A small self-supervised audio encoder (BEST-RQ), trained from scratch.
Data: 26041 training examples, 53.8 epochs.
Rows from block 2 of a small self-supervised audio encoder (BEST-RQ), named by matrix and row number. Rows with one number belong to one neuron. Each number is 500 + 50 x the weight over its row's rms, rounded and kept within 0 to 999. All counts start at 0. Numbers have three digits each.
After each neuron's rows are labels from the 100 clips, of 14976, where the neuron reaches its highest value: "loudest" is the band of the loudest frequency at the time of the peak. Only what is clearly more common there than usual is listed. The data: acted Russian speech (Dusha). In brackets: how many of the 100.
# fc1: first MLP up (model.blocks.2.ff1.fc1.weight, 1536x256), inputs 86-171
# fc2: first MLP down (model.blocks.2.ff1.fc2.weight, 256x1536, transposed), outputs 86-171

fc1.723:452556439484541525439458640392450466431436538473502497410452482552429495497474540513558510400496506508465525539525503411506486502438470574458573602523474454569499557468530533557514574462567533487486459456616459517497559594473415445430445529445498483550463471
fc2.723:480650513420540393536448483508454516494552516486515524497494477473429472491496516481441579503557546575467520570535524528487477585522441379555546522485428520563549370580477509406459501451453488484498552478510381490527442493533373542543494500482447526514528499
loudest: 1000 to 2000 Hz (35)

fc1.352:432487497478544500442444433465487532521494446463481499318452485542580570500494542458533507586539428458537436481566518495541478508448446476547475522438592498483489411520507482541536572574560524421455494359413603483583532428530499473534514479540524535474468517
fc2.352:446552552563472583508539499496499512521483464542396500498492515490472565475448443478550503543511525473566522510520522514473442530533506488467582525435519419559421464477489464493442427527394473518461521521542547434581463396543457497553560411576562562517485456
loudest: 500 to 1000 Hz (30)

fc1.152:485503431554541460516551571472504472461516557470480493447516500473518588412418469358554467507501512475538469582565473521548466575502501495502560459612436459562572483511534471439509514507488568445423650480517500513478476666510439524475439424469385473536447496
fc2.152:472532515503495521517516510520536503478541534488568491438528504618523484387486594551555539522424508493527504514477473442490465558438463495590502548451524561498509582485519504477388497456495400481485538565359479510536442560381511432558459427441498471478549491
loudest: 4000 to 8000 Hz (89)

fc1.468:510531491392496518448610485539502431574445563488523411509529473491480468449482521481524547543474470488482500543493465547494522478539465512500458551417455476546480519452509616524529486393552512487453478528433425507385504456511503473472421470487506492512445491
fc2.468:521505389497547536455539474511481486497537525469446462446546399548545453536562515422537559550425496445497497588488542487486554451586558565481583418473458462438541662565529468468410437557460508467431516544536551511587527489523507544408509575465455480423554615
loudest: 250 to 500 Hz (66)

fc1.672:505501535493494418548576468538573512494602402521459526465529461413491490501543491612541457467625483513484427530395451444460446445530535410541445425495419454517420441429512564433541414449458466515511492449506437471559466502520471414547493534610532594478568535
fc2.672:596424547537513427571428484453522538493437495497461515498515442481504564524393386442489458410601471407521419558500531522519461329565530601473486446540462509472495387394448490466433439488452541463535534488430505564543505463490488530438557456516478400501474469
loudest: 4000 to 8000 Hz (25)

fc1.707:539467470506527466521550449479478464525405499449481445447499455514395503542458495460544444536483501545583445491519476591552514547507483482433493442535533496545503531465472498476520540508511559528437515407468418535436579497426585507520566544496507452426515555
fc2.707:488605401556534501493541556510544460531559541403515495498554502451497524511476471474484515421522495490520457495667503514473602506448538543530552520490494520454453450416472418480430466475486483444511545589521467515516499466492498516500384450445388591521513452
loudest: 1000 to 2000 Hz (39)

fc1.7:524549519490513486540616432384439514597581521493484499438516484475482517487630494417584524561497430488464527491525404485558496489451562539500553396369564425470484468417478481429511519545484533504583460511523512512508543474447481535629487432538479482493429493
fc2.7:502550522483606495486583560446497393454503600393463470538498472494457571516483556477445477455527545514468501551472560484519551517527546499527540487479484514390503536529447519479534466577405484578460573539415545572512590462508530549562432523558499512476517501
loudest: 4000 to 8000 Hz (70)

fc1.100:433472468434519527527394509438470575479492511428447470393465428476492528525496530411490557475525387459567502491391590496535556503494566465462528552477564545515513672479530488472494529484458444548438452523365479448436527534533598483442549574485563549476481553
fc2.100:435547520502547455508448469512446543503409487440502512474513536551505590479544538440499452516490522445540506499537473515553565485484506506547434430573515491457537437539454427571516458447486630489556587498514542522662470468500476459647549497494479510534560523
loudest: 250 to 500 Hz (48)

fc1.699:494498460455568470446498520370418512557491509645430498441481563469495484449565472431502503473516489473629458513440549599600511467539514556489536532548495368500436518468519426444489418505455538532477499442391506510492504514563459524490501504518475495475562514
fc2.699:581513524481461458536455442593444510562496576457536499461531479562464436442533553402475554556460516537502530465475474525543422527462522563580489461473499501521509578553599448477538542528496481433429574430454424441526546479478465526551465519558494503467509471
loudest: 500 to 1000 Hz (30)

fc1.213:476463362428482499366535464456549479468515422588545490515461565488502505449513492438487571577500412470637533512402467564499435490487532408468490439527485528547422583503521523552448443444486482516441492493628624493466510475503467432497549461474536490503564493
fc2.213:565491502498460535581473460565559530484450554527396510514380362425592525525481501470497556542428540515436564524501466470475493581507501494505550498526499463484505521467474488505545388524529406477496494459561541537451549588472462501591436510494440466511495547
loudest: 500 to 1000 Hz (29)

fc1.259:493532439490485540483556508495522464501464478457506524418567429447504457530488460520452512450622390452532494455475539433546473491548548573563443510519544572553505487460476509452501617464391508424559550456430528587514449561550522514523502455404479442490473469
fc2.259:461514523519405475551474459475487537553535499484433411423504425496447464454541517414532554528471588512451467510494423606585542409529481548478526505489529491490519479445449585529601507466461539477478544560497505549508466486473504483588442460520502546590393441
loudest: 4000 to 8000 Hz (26)

fc1.94:479497485482499581421492545488498550531559485470660435500505493540436511489506550506390477531489509430641555575478527560568460466534452469476487552573549454487469516469526504585530535589519568457519509515532508536430444453564537491486564542509424520440581507
fc2.94:412548575548455353468481530521530412486491435562580532463507421536512370500487516493578422509558490528384503518556509477457503519522484401566455426518532474487541517491482565446575529540484469431562472540517527469458507560465463489496396508527400483542478512
loudest: 4000 to 8000 Hz (31)

fc1.51:557441581516624552470496567480536430459470554544501478538484438466504606432473518519520508424557539589498443557490505430421525474496480531443531425592409508492436470427544588507453458444471486464565621410482504462452483480577484501480489478419457541473542463
fc2.51:496483431472471434510483523461600515524495509545453476550438551487538534453425418399430530555469460514541456463402489548491510453467463552523553591476487486521453550451459389495458465515548461572499560489513472428506419560503575544545558479542526486544455437
loudest: 1000 to 2000 Hz (41)

fc1.458:496555492474564493520498491501545563446430507450473512533469554518454517446476569470423501498457540580485498478493437518538503617437614553471496510484563469630465514549500486422356515480558546517481536546453482548461495523445496489464539493455451459386510516
fc2.458:508564539413529486574568453522580569422466472517522513549551560500469519516490476471546489526424543522470468561551517498493466447505505557619451510569456426499586534482410473476494410511544510448601550459377472502437450475523537428417562416520507516499651532
loudest: 2000 to 4000 Hz (44)

fc1.215:515498490511497524531462440493517582397459450483577460541546614486506517504530552487468432538604410569447536456393401467491595471430501426478495404482548456451509564566466520450424521454515585516536496494522495585456501507419539485509531475537460638450396493
fc2.215:465477496413580461515556521435459386454438443506572514470587543527513468404414589501543528525443456482474505435514549556450570561450448447527557384544539493522519466514441474528431531464590507476449470460524470517494514478518490555430502512531568541433546489
loudest: 1000 to 2000 Hz (48)

fc1.360:490502436659493493481514501474486479523489441547540407620541468461478503506483476516564435524471534515577535492465446522507523478578489475549542561501424484495489532392498503555464371405621456544503481503475524522453387458563573445420622510498442458540516497
fc2.360:516482519513546518471491478620441470406602496447519474486559421393393521590484496508566478524532547573432504576572510522487413489579483577511491482547497475642478373423475517438558438446525459538503481442455484527514474500519499497565453601450473493493570510
loudest: 1000 to 2000 Hz (42)

fc1.126:529529533441497447482537534506468487438418507471506492455494568528449514481536450490480495575474493473501515468464512502467510480531476473616486478523464575553462499552485458467471525536488459512474520505475443522538553569479503409521428384554498453477466445
fc2.126:506577545455456474562570526488503444464436593467461481461620530436504519587532504569479438467375557486509466505485448561498519493413378542499498516480514474473552483564458520454499486597494440538530504456521514525629455569481516528566493527597542530469487554
loudest: 500 to 1000 Hz (56); 250 to 500 Hz (43)

fc1.289:524512581579498457503519558493532479474447421486605560448536527507466532548569572464530498496503528413540617496472529520541418541502544528527646480424453482524508487440506509460492468469462616479462468464412459473620505483503558417506472541461525456471586498
fc2.289:498469576457531540497553480527519462463524513400505465471577425512521453534446613462530488503499439498466525528506511501487465531538540443578547564529455476555457450457443492445571552542457511526493456450503456600530411538562433488452530541532475512459546457
loudest: 2000 to 4000 Hz (27)

fc1.264:491507548403579459494559456549439470558455577478488597501454397507497563491439552452503457492457455597512580462489505527474511511475463615598492465516523519458548424333510457542504456537532492585470600472498496522463493450529573557456460558453486544538563513
fc2.264:499554568500637581405425460546499492458489525397521515487524503497486467547495510525436569344495492414517504490511442375379494468520501635485514491493442466594449543493538558424451480493456458415558562546471469404524526572421446578446444466574460512476531502
loudest: 4000 to 8000 Hz (56)

fc1.212:545514563530479489516470528537499499433376573519558466487426535530439564514579544395491504414498503548438538536520509522526462451477412451503457471479553414501504537589506617512498522425450471565391514532561429517401513509468472477575518546496505614521506560
fc2.212:469582402459565465451529511529432499399494536473470546514510586603519503354497509455496515514599567464570526500439494526522548568535480397570553500567539433487465608560434563529503539407593545494505625497449509540597421511399460489594503548517494405401460396
loudest: 1000 to 2000 Hz (28)

fc1.747:511578558456449496539495458578526467539481469448579552494565519489567567530518465582477514496492486506596468526473483519515488492532508560509477477519494418497501565475423513540516586439502546531465467541562495567458430496542550468495514519551441478495450492
fc2.747:522484566498544470552475498435483420576515432517538495511481439503381375522542527515499577582564524486468435517431467576429419464460609510609523488470475528590519627537473408530412398441563459489482396424535530520428474496543500589510547529436489468419561541
loudest: 4000 to 8000 Hz (39)

fc1.727:456447470436460401555503421424576644505515358431536490489506509520451506506499582528510458501562487549549456624407419541493522536573498478504483471525524487499487525458441469536491442519434528566557478567610510520476512636429505490569537567491439423535436611
fc2.727:517486580477476474515421533500526530465413511445473471452503467571593585482496445610426569579586485455438519453461452530458502405559460515539454421499513550481478443603567426515456537478554454474574493462445502537441488521498483515473529461433564461483508507
loudest: 2000 to 4000 Hz (30)

fc1.513:539577506535512400511536521523509518464445532522452461449543593585420553493434526519595579553478483528544447507464464483539471483439515478579517447494438427606536568470428625501529514452536525420481594454519530481488511450470506456553527422484516491463498494
fc2.513:446499563561399528501527478491551516514561499498467530552457538548516536571463549497489489441594461444475467526508481517514510506501487516521487438483501471484511538545361471482542498493458417560439530529570476527592493477483517509462468482441633524482438509
loudest: 500 to 1000 Hz (47)

fc1.297:369581349544459491467544541476446466579547549417493497394488535561464622615531424525536435472484455446490466428528438554398574476482530531506489491474479502577376554457541533440518491454466517504494405501483475509448498545493500475486507483466481490443532492
fc2.297:588474557538414430503516474529528384516449491390401504494554487509471524526513501496528565584507478374527548563546487532425515592532539475535545513519473505464631524566441489610503512537513529461541466398464522458516503507513440467497537499469546458604416536
loudest: 4000 to 8000 Hz (44)

fc1.135:512461426524501595555521501416457503497472487448537550430530451455482557422467422554513486421600461458547497561407533517504560495460377493483468585466496424557494559499486502521519458424474493488511451487468401436566468542382480517437526447468517554522510477
fc2.135:599526483487638487527404528549453582517596542583452472494524459591411468534473514540502534510509401499542438571490516516475427507499431545525582563341432544490453608560526555514466527448535598557369531479513497493417523487456557496530548496475530413442460489
loudest: 4000 to 8000 Hz (83)

fc1.317:467471472470500518541457575466454452485444510508495531497506521437489525472534416491512426551668457557621544482519479496460482502572512499465527433535473514638510578518446486452505444448478682491511479490516550460517337472467550541500477461518505485544529395
fc2.317:556457385477447438504465642460429522398568442504546489429482476526529561413477543533486471551494499597512420435519525475524498614439448534518485559506467479504469574503566437520438467540513473510452574450446487547409516533519533574491448551421485521543513459
loudest: 4000 to 8000 Hz (29)

fc1.105:532473531418452475458489553539413473534473497512528495501449422558429500454497464496511528516441453513401531464465488578538556538529502520480509481536507468518533476428492434518534583447517516492636417545579483535490502513396528437546466493542535550452535442
fc2.105:538496481456516503520498483449524513539527533503422490475511504552450476538513544444500456490570524625422420511476497447560544486510438396538572476518538543573572466508540508573504426526430475424502602489434448447548514452533547519585422465636573545574442546
loudest: 4000 to 8000 Hz (36)

fc1.114:598527467536485493381516470485401449496514501400491525428625543523564500450482576524603554480528556489549511492455473568602566413456376520518490530454462470548534388431432479508523405566437435552502559497560487619469588481464568567528508419400491531406500492
fc2.114:420543500527512535589474539642573570404511602452495668495434467503489528451554470483507437484539536470551506513545447574400528425479449532496579534466392490490481563540533540534515460483443535572542466601431482605558543498405510487422425427580503562388548536
loudest: 500 to 1000 Hz (38)

fc1.679:443578479482474514482435428484528566420544551517441462524518411458427527559532525469568614482514504595425545440558508477440487473542570429437417500551503562513545519455558534559495406488542523450480479465530494519502551472453519456546478477556456498489530462
fc2.679:518593500541533381520464483505481451459383580476509511515485601440428433526461499495531553448454470531462441514525464526403422565607438448458593482494485504435472509488461475547417547493460522536487426517446532550484497587564542552405509435527548416553396506
loudest: 250 to 500 Hz (66)

fc1.700:449549454423551586489558505427497493478511477480470491413566479592579422515438455502538501456467486447530574620543461567467446646461439519581519527558482485538479514506612437463492446574523558466511547432582559481472536485534459506460471443501437490492489492
fc2.700:477575563487627514461502575542603429490510455458576507511496488574475430439507552556495534454525487522469573557506457472541557500539416474491488541330479513516525506551497505379411419492413428499492576467446393391423472559478500545440556421544472509485562506
loudest: 4000 to 8000 Hz (47)

fc1.347:428475569413498500529489526569516514460517390528481510462557480507525487489548513510493525501527540628529463479453496577437548542454440512427626515411466428449459515495581510492371534501532461472496602492516406539577539498465473489536680496501552557470474509
fc2.347:501439489481498512584453502540459469517511480534428469451372511529431406571423478474564502452587524581516433519512481499504522524482567521499499480479550520445542548513474531500489596525493495570437518609502430408421505509488573559465437485446395518449517473
loudest: 500 to 1000 Hz (26)

fc1.414:457492472445480520521433523503531587515490498461536459457472521513504473522488440520486472522543440542393532472547555568433423451451535464464560488525548483485551513523426498560492637457558487515528482564525571496537565552452574479543488572566514406488406503
fc2.414:519542532545465552538483553583522441508560555547503542475517530410454509470476540472459421592515510548467528415506565482496418603491535596462544527502621486555526574505605546501408566494371534487407548472462464430508582471505479504474560467572497492505488459
loudest: 1000 to 2000 Hz (27)

fc1.279:563534435444471547425483480500503342425602505545570576436539532470469443468451469505443448513453464494525485495505488489624407547575430519459529545525556422459483452494473405475544534553446514462484450491508468461520480552412499525496422513539461538544431563
fc2.279:525484574479498488561489533497544520455493581504427453533581499490452513469531448477402563449546498555548480581484552551524525508448562400560487508507491454466465551543511537438484509524526479478481530546459496407440470595535596450522589524493464385445549521
loudest: 4000 to 8000 Hz (51)

fc1.417:522428457528560576405555457458547498554556407449491513453460522403438445443481625551520439512515622579488502478453517477543482611529497610524605478484512426477451482491490603504463544379463438466501496429470490481428545522445556459499534580439491521420523499
fc2.417:550506442587457495413511502545537415530453500559536519393457474534516493515498446487447531441542459525460484487495578564458507385411473441456415466483505437537557499509456579487539430546469562483422454529433455383551512519456495464551448503439470442542513488
loudest: 2000 to 4000 Hz (65)

fc1.664:481476430438506526498554437514421478508516499478555458505537500481604505457527539419465507445559505513539565561505518555479497383525516567515512462549543509436562540459543587527492501454484466544417538408506454449518534391479366476546486387557441490551586512
fc2.664:469407475449563497416535486586452512410492511444503487478411387437482539447527447491452549533450520567605448505524495515402489527450500541559552432547478453558573538571423464485484550583508568435487551496460517460538472487489520538447578547538536488497531602
loudest: 1000 to 2000 Hz (29)

fc1.667:568486446485519435448599375468550427421478473517564469561514514510385537520514575495521396458537560504517426510498518547541475491583462470471481469499596524475555594526486500441494512427526477490497557440447462448489581469488560576408534535514469533546502408
fc2.667:470481522447454377485506505541494539520426575443422463514476538462472464514560514479495503459519500490562468419552585512550538584538545564451527385403531456472451456539567577421508480526517524462493645541412454402479477539577444494536502480597468545457516491
loudest: 1000 to 2000 Hz (32)

fc1.429:573471422577477562544473559527531451465455421505474551531480507514441559531591477464481476439555489431512530479469490540605513446578462441510485529507462565556499528419540468521454569493500496488462650521474481399520542494559490527549495673480511570536426491
fc2.429:537486513483506432449521607507452480567447466423517495438487524501519531563523518509427445443477455496501488516493521491531419401513457415526434490493474529387522548497533496519545465470580483427459540528484502495420553511441493443570454550534434581541484452
loudest: 500 to 1000 Hz (74)

fc1.659:512473538491557493502528468538493529474467539540607573527529543496457446453514514479530518516635516529518506434490470520542492430488457493519498511484557592455489536439580599532455551443457437484455423472508524498532481470539504463494477524528505455434486538
fc2.659:519487534485500546457523513608518548454440458480396508607545527481433562519475575541545453509530539437505436456511495481477493520442456514593523460547497541519470447562457475560507472545513513559545511457504433367467501609519427400529497512476469473566463563
loudest: 1000 to 2000 Hz (28)

fc1.626:579525522487493480497534448437458463502449471440489461465523486482598578529431515558517525436403527516570505518505546488363481435589516488530540543526454527526645441473555429556525449502500507495467455484518475507564501469560428510567541497476454437474588508
fc2.626:548535465516529483453580466553493464478480405585479497496556535479470512526421459518470473573579502522431538508538469495547525545468521494563554461458611465504481488579467425498491519459484518516555410459536620479462588493569463469444560503505443485529441495
loudest: 2000 to 4000 Hz (34)

fc1.621:627485452492541550443390484469455527428539394507562546467463502482476474579497545643516484528443477520496495486531519461544470559465623645519465445460580539525466556474495515486413454488551461478479433703381494570481607479543417551515489444443509541489476506
fc2.621:476570539496487455474557427516524467450429496505414491581451432496477529595495568420437477472507403449529534519594487479550391451556603490505485502555440529541562519463488450485515545519544558515573418467559480501594474574509491430504501554519578463519544489
loudest: 4000 to 8000 Hz (61)

fc1.398:501497461471516496438572463551497579363436392450572437475456486448496378549509435557488499512521447552568526433549517535441487378568492556508516581577567622539542503519471535527428501547508453488536556509545543430536483475485507526454552560447600494595432486
fc2.398:464547629530378546525604462535524501417448397508492610593555544497570533541369518548456486513526440528513460541509497502512554528548501467548386536561493473455501559550473448464516537384473517452553380476555430532437522536497589510600463496508431583482480536
loudest: 2000 to 4000 Hz (27)

fc1.629:610614498502493439526482612446488541523516441487557526442477546439367402566481505510522539458516555458457458483478463528512514499540475600401467512498517455505427630515543530482481517533444507520447449454456502567521558441455456430489507496548448389529610484
fc2.629:481563441538508439681569512563568562506504558453502506456539481534523481565501533527454562484472574530540430462532440481465540493554540551557538568488473511455492468502429568552547473524529452480490453450556496626473477424543464439476563514376512467457541472
loudest: 2000 to 4000 Hz (34)

fc1.123:514547470510567463532567476586513556517503487461457454365441447474449470451583462497495545496485511473649526593480539443468503509492486508499518530520522561518515478500511407499507436539485533415553588442479493496462552438365486564564561434530632481452496539
fc2.123:488438529517455518514539513519557456480502467582528405484560568446496575462415468455508533512568521502461591519487514535466510543528479630580515520495606514534501474550434513530519599511480431425514514492459492559453472502524489565445447454479569560483523461
loudest: 1000 to 2000 Hz (28)

fc1.173:513489402462493452575504518514477420480532557643417506437506573496495428467467525568492593500490542489634596476495506422506435486529554487561482416522566567578618448422506491453519476496463483541461541578450564470456547411497487497553418402541483563492401474
fc2.173:536433460402549468488498413459549407518616490522422494476511474521520525442449433462424469525430547435509483491515545473490489616461479432556551468452509448540511476518570492430534429556394529593437522496586488544502506442466499591476513471543600478524537473
loudest: 1000 to 2000 Hz (35)

fc1.434:599514545554505532473525522557596467491536430547624500464472420466574455487477526517555449471402470506490447565529471559528435547499522499537477511421501438593508480398450520518555596494466647437525493472482399627533524458521603403587522496526460432490518536
fc2.434:391488530454497486531508432467492487444456554484511594426528592467552480509490511492528505491476512554513533546474481517543552539520546503494604548439457468611461489490425563519533543486547410479580468419495489574587525502593472534503584554419540558478535507
loudest: 2000 to 4000 Hz (43)

fc1.369:558563483469478498461530432506461495525553483425550512445457497533503516518507526535458434501480517393616490568441435532498435440511414543521489517484476472511424383457520480572558469476531647450455570534540606491426459527538463457483532505482474632437570645
fc2.369:544601451525428495524548466493491443434492593466472573490539521557516437525471514474486485543479448479587497496569524505516488588498478435458457485591459422428565496516477413423507646543522549498556537492474492486514442546521507531461506381491543557474501507
loudest: 4000 to 8000 Hz (43)

fc1.340:472522619460501590547510536545468457504487452589520544522469537588599609550517458520430538525431496506491521474575554509556463578547471472560454497465551449524500586520524560502473470474443435476530501471538567420477497533515452412529518486485524500433573477
fc2.340:423523422515425567500483446631493509455472497415414570521480454529533486519485488401430555556504452464401563526466485475483441482559509504448546412547503566576550582558429503477428484494500478457388445455482477493524494458496530392504490536475499550500517397
loudest: 4000 to 8000 Hz (38)

fc1.95:528523476535508552534545520530461475490508486516503467541445404500481485428519538507524488487489483434464599540429452478455483505432439538419562480481520468460531554506528664555601435523502462547499484493441463481516517511541458402433448487440501521478452477
fc2.95:555468539434499450461468538577522605563564526514603465468498509520519463478491590546504593593477577439512535487520550487569446518418469498448498502510447385568459480543498471463474425502464548532459564516561531539371469551440398481496543505520535479493564505
loudest: 250 to 500 Hz (43)

fc1.740:547510437407540506440490537487511480499510587517418569489422514503495554594477501537512475469516631501464523457527540454559473445550493546502493549484545499558504430495473578455418506563429543446438492525490462475472415442512447452505477493505572486604473468
fc2.740:483452519540500501503540488589437551554475489466428516424532535472490529498525470443525513543433536426544521496451429537545494453596472550495560490400545490442505488556538425608464427541572441531472614552462507445545436595467500500625487551500492585555515547
loudest: 500 to 1000 Hz (54)

fc1.541:541511523503585487508468460593517519542546598422448433462530539566467558543453448513453490504540436544484540523459459513494558545439447523542527500412405557507521470393532471524514397513513513554516575441531521540409534499632515509524521552492477484514528500
fc2.541:454569504459478571533488410468514482554516494389526510520491505603553457562546505550501511431510470483430473589476568425398580521476572554533524551525503418553551577581421481445500477587493475472425494572546484543478483485516417521524470498416457450468506510
loudest: 4000 to 8000 Hz (36)

fc1.233:557514613602549488480531528475479500555471500475563425513499499515528492448492519545542449486462506437578550487532477533474499531543485453484478525541590446484540400470496526521437527458559486607457518494503473518538440479478390544514549595504484443467495438
fc2.233:532537504490464490516628500480487540398477510583562494516394364417437553512551518469545508566551475501474542475501445551550500541445488516340446467443506511503492504572505515428470441475470493491476510571538515457481589566550485449466527508537442475473622529
loudest: 2000 to 4000 Hz (29)

fc1.168:438393435537509470511484543420501425466530510504533390476467500524498499469497526590466483457476396596471498459575520527592527511583407491573468525462534453564448472521600482526469516455613489417482499582483417524458604507527470490471510496442412481501486601
fc2.168:601499500432470495488531521532464485499472488494476522522475590555483539458502567494522585453539407518464509452485580462528477422556457415539559380577499535437576637503475523488566417450532491408457590555473499469521560579414462464573473577517447542487429420
loudest: 500 to 1000 Hz (63)

fc1.536:412436522504560491502529515533494345485464493452548474465541508613463512528440416643542482460403534481512494438484453434461470504522452464510473578527416531509488492454520485551496607455433479487443462564456563507470538494428559555471404583467506521539464539
fc2.536:430451615434486491446522482519541465435532488517460508511555418420527549494569440506476477550504532458367539431460471534515403467444506520554443487437550460475465575581518491567469523534433506470472516443467482590501464534548540482533500617501495334548443497
loudest: 4000 to 8000 Hz (64)

fc1.758:463485483528468468533461531438483605542605478430531479480516545558519500449491473485504510466482593567614482497503493548516482529469447425474493483527448561507491589417564378467388463462529574445499475495577466482539471467446513546411391507473484376449491527
fc2.758:508554434368519498532518551481464442449578544481509499518476484478448544480546561575486537481454479498536542608551497502477396636503473496558514535511481541601499469487540516458576419480527427500508466454498502372428534524478485616509483509467486523559527610
loudest: 1000 to 2000 Hz (54)

fc1.60:552461452421506371574480532429468438398553539463505539524505524515542519516551536485428478509532426568432505453508494604515460479491437482617563442527452501527494536488583535468511505471474480463408544397406488495494485413475497424506510507554591463510463588
fc2.60:663546568543528516580461517566544444466465459484490440502403480507512493601531540447486570439448502484470491553480561435589538479438440475541584561521491578410514548558500545536383439543475490537490493529533520439472464512440510520552493510488509581484522524
loudest: 500 to 1000 Hz (53)

fc1.311:468471544520471489475508539502586496492491489537460470485559455514485545418554442438542554534538505483623452436472445408461584595543478509501425472465513467526457512508505391561448491380564583529449477561553519459648590544442513485612421519461602529505486408
fc2.311:535585441469490424466383382491476515557601516507563512494583467509532422442546566560506538505512580492537541568425509490513482566536453490503570511487515474533471508460562513435360481494507535510462569557431557556478605486443484523449504479532475464499445499
loudest: 500 to 1000 Hz (35)

fc1.498:413560576530547539441417563439552558522468496439485503574521467576501535458491503535483517409424398422525616569479476558545513449506556601532499441538483548432564500515466488493434460520491508455454523511518560557480519513551518527582544629522543528417550466
fc2.498:518522531491346498567571484466540561504513506495516541589498362540480513512479536573465512467439502497563543579461539446488524491548505387408535475578570505516521549368465435536492520450577451516463489491499543505438520436397533470553517606516478521447548477
loudest: 4000 to 8000 Hz (57)

fc1.134:460495473463514581496546536379492550408479522462537563454496396480543467458538486469388420429506554420570516462506505449413522515406495466474502550516457454610421599472471551520457494459495483477492470504451395381568505598409429500503545529445523558533509522
fc2.134:568543540415554517606503499447491596521474545588456468532552615491492498502478566496555516497455490523629411493438524530419519482570515423572547479451421446423507468575435507629415553514503484547466470520591533553494487505589574449422525542522465520460476434
loudest: 4000 to 8000 Hz (37)

fc1.642:456492543549503486436571528464558511451524558511530424480488492598500417551486518512547508548562512437422559488506430482433476505495422454458549511539451497531412468417501539520537520487456541528520448525507487468593560478535494565498439526621457434545582545
fc2.642:551489598454438586551347485621479424535574482525531545556620547558417457424471496471455503647544533586505486396448461441484528506518484469450499480523473523487429428534584438463479519464515517555507524468509599463412613476495556546535461561532553466535477527
loudest: 1000 to 2000 Hz (29); 500 to 1000 Hz (25)

fc1.125:487477567475532634564496436479630510546489542466567530537488524545422455582510476534516564440600505518458602430573498476586557471518502511559641400460506445586465532464548502526464459539501472546524513516495507519582619458570575495488547487498438469539511516
fc2.125:534453443447458495558489502535510503515472549481400499550596440477508608462561480504470529471556546463561506518490479459462503540556562486515518487484580527522472572451522498506580417484597473462521498512451388486583502474443550501581437572439498506497487515
loudest: 4000 to 8000 Hz (42)

fc1.710:493412481522452526492401503484436395504570594490521445569499532495535466522499489512446493453464480500517596527546410412485582496531589483504494477484464433566482565467557459575485473536461497580515559630434493497516488411481524440479526488485474513526464605
fc2.710:415541522482459568513461563508508416409469555525565507624555431509431487405570574559578566439425556505449533501513510516489489502447513482566524462446465479607502556423529536471526503496428546456470500450529458502442461501563434505436480479439511506438526524
loudest: 1000 to 2000 Hz (41)

fc1.764:521568483497474519476490526460523524513564496514445437433469494503407510468452523544520451463553438504395454540490414398510469402463479545568507463478486520551507543397495450502429500521546532467527517482536528509518563561479462550440631466620525533386464521
fc2.764:463531560526474594461464531503462521553526445562450551541412473488531555629424534525544563534598432444503518479534411489557447570436414496438413518588607550453525569529439472493505493522513445438535524462525442570508488491550519460566402559563442538509536506
loudest: 4000 to 8000 Hz (35)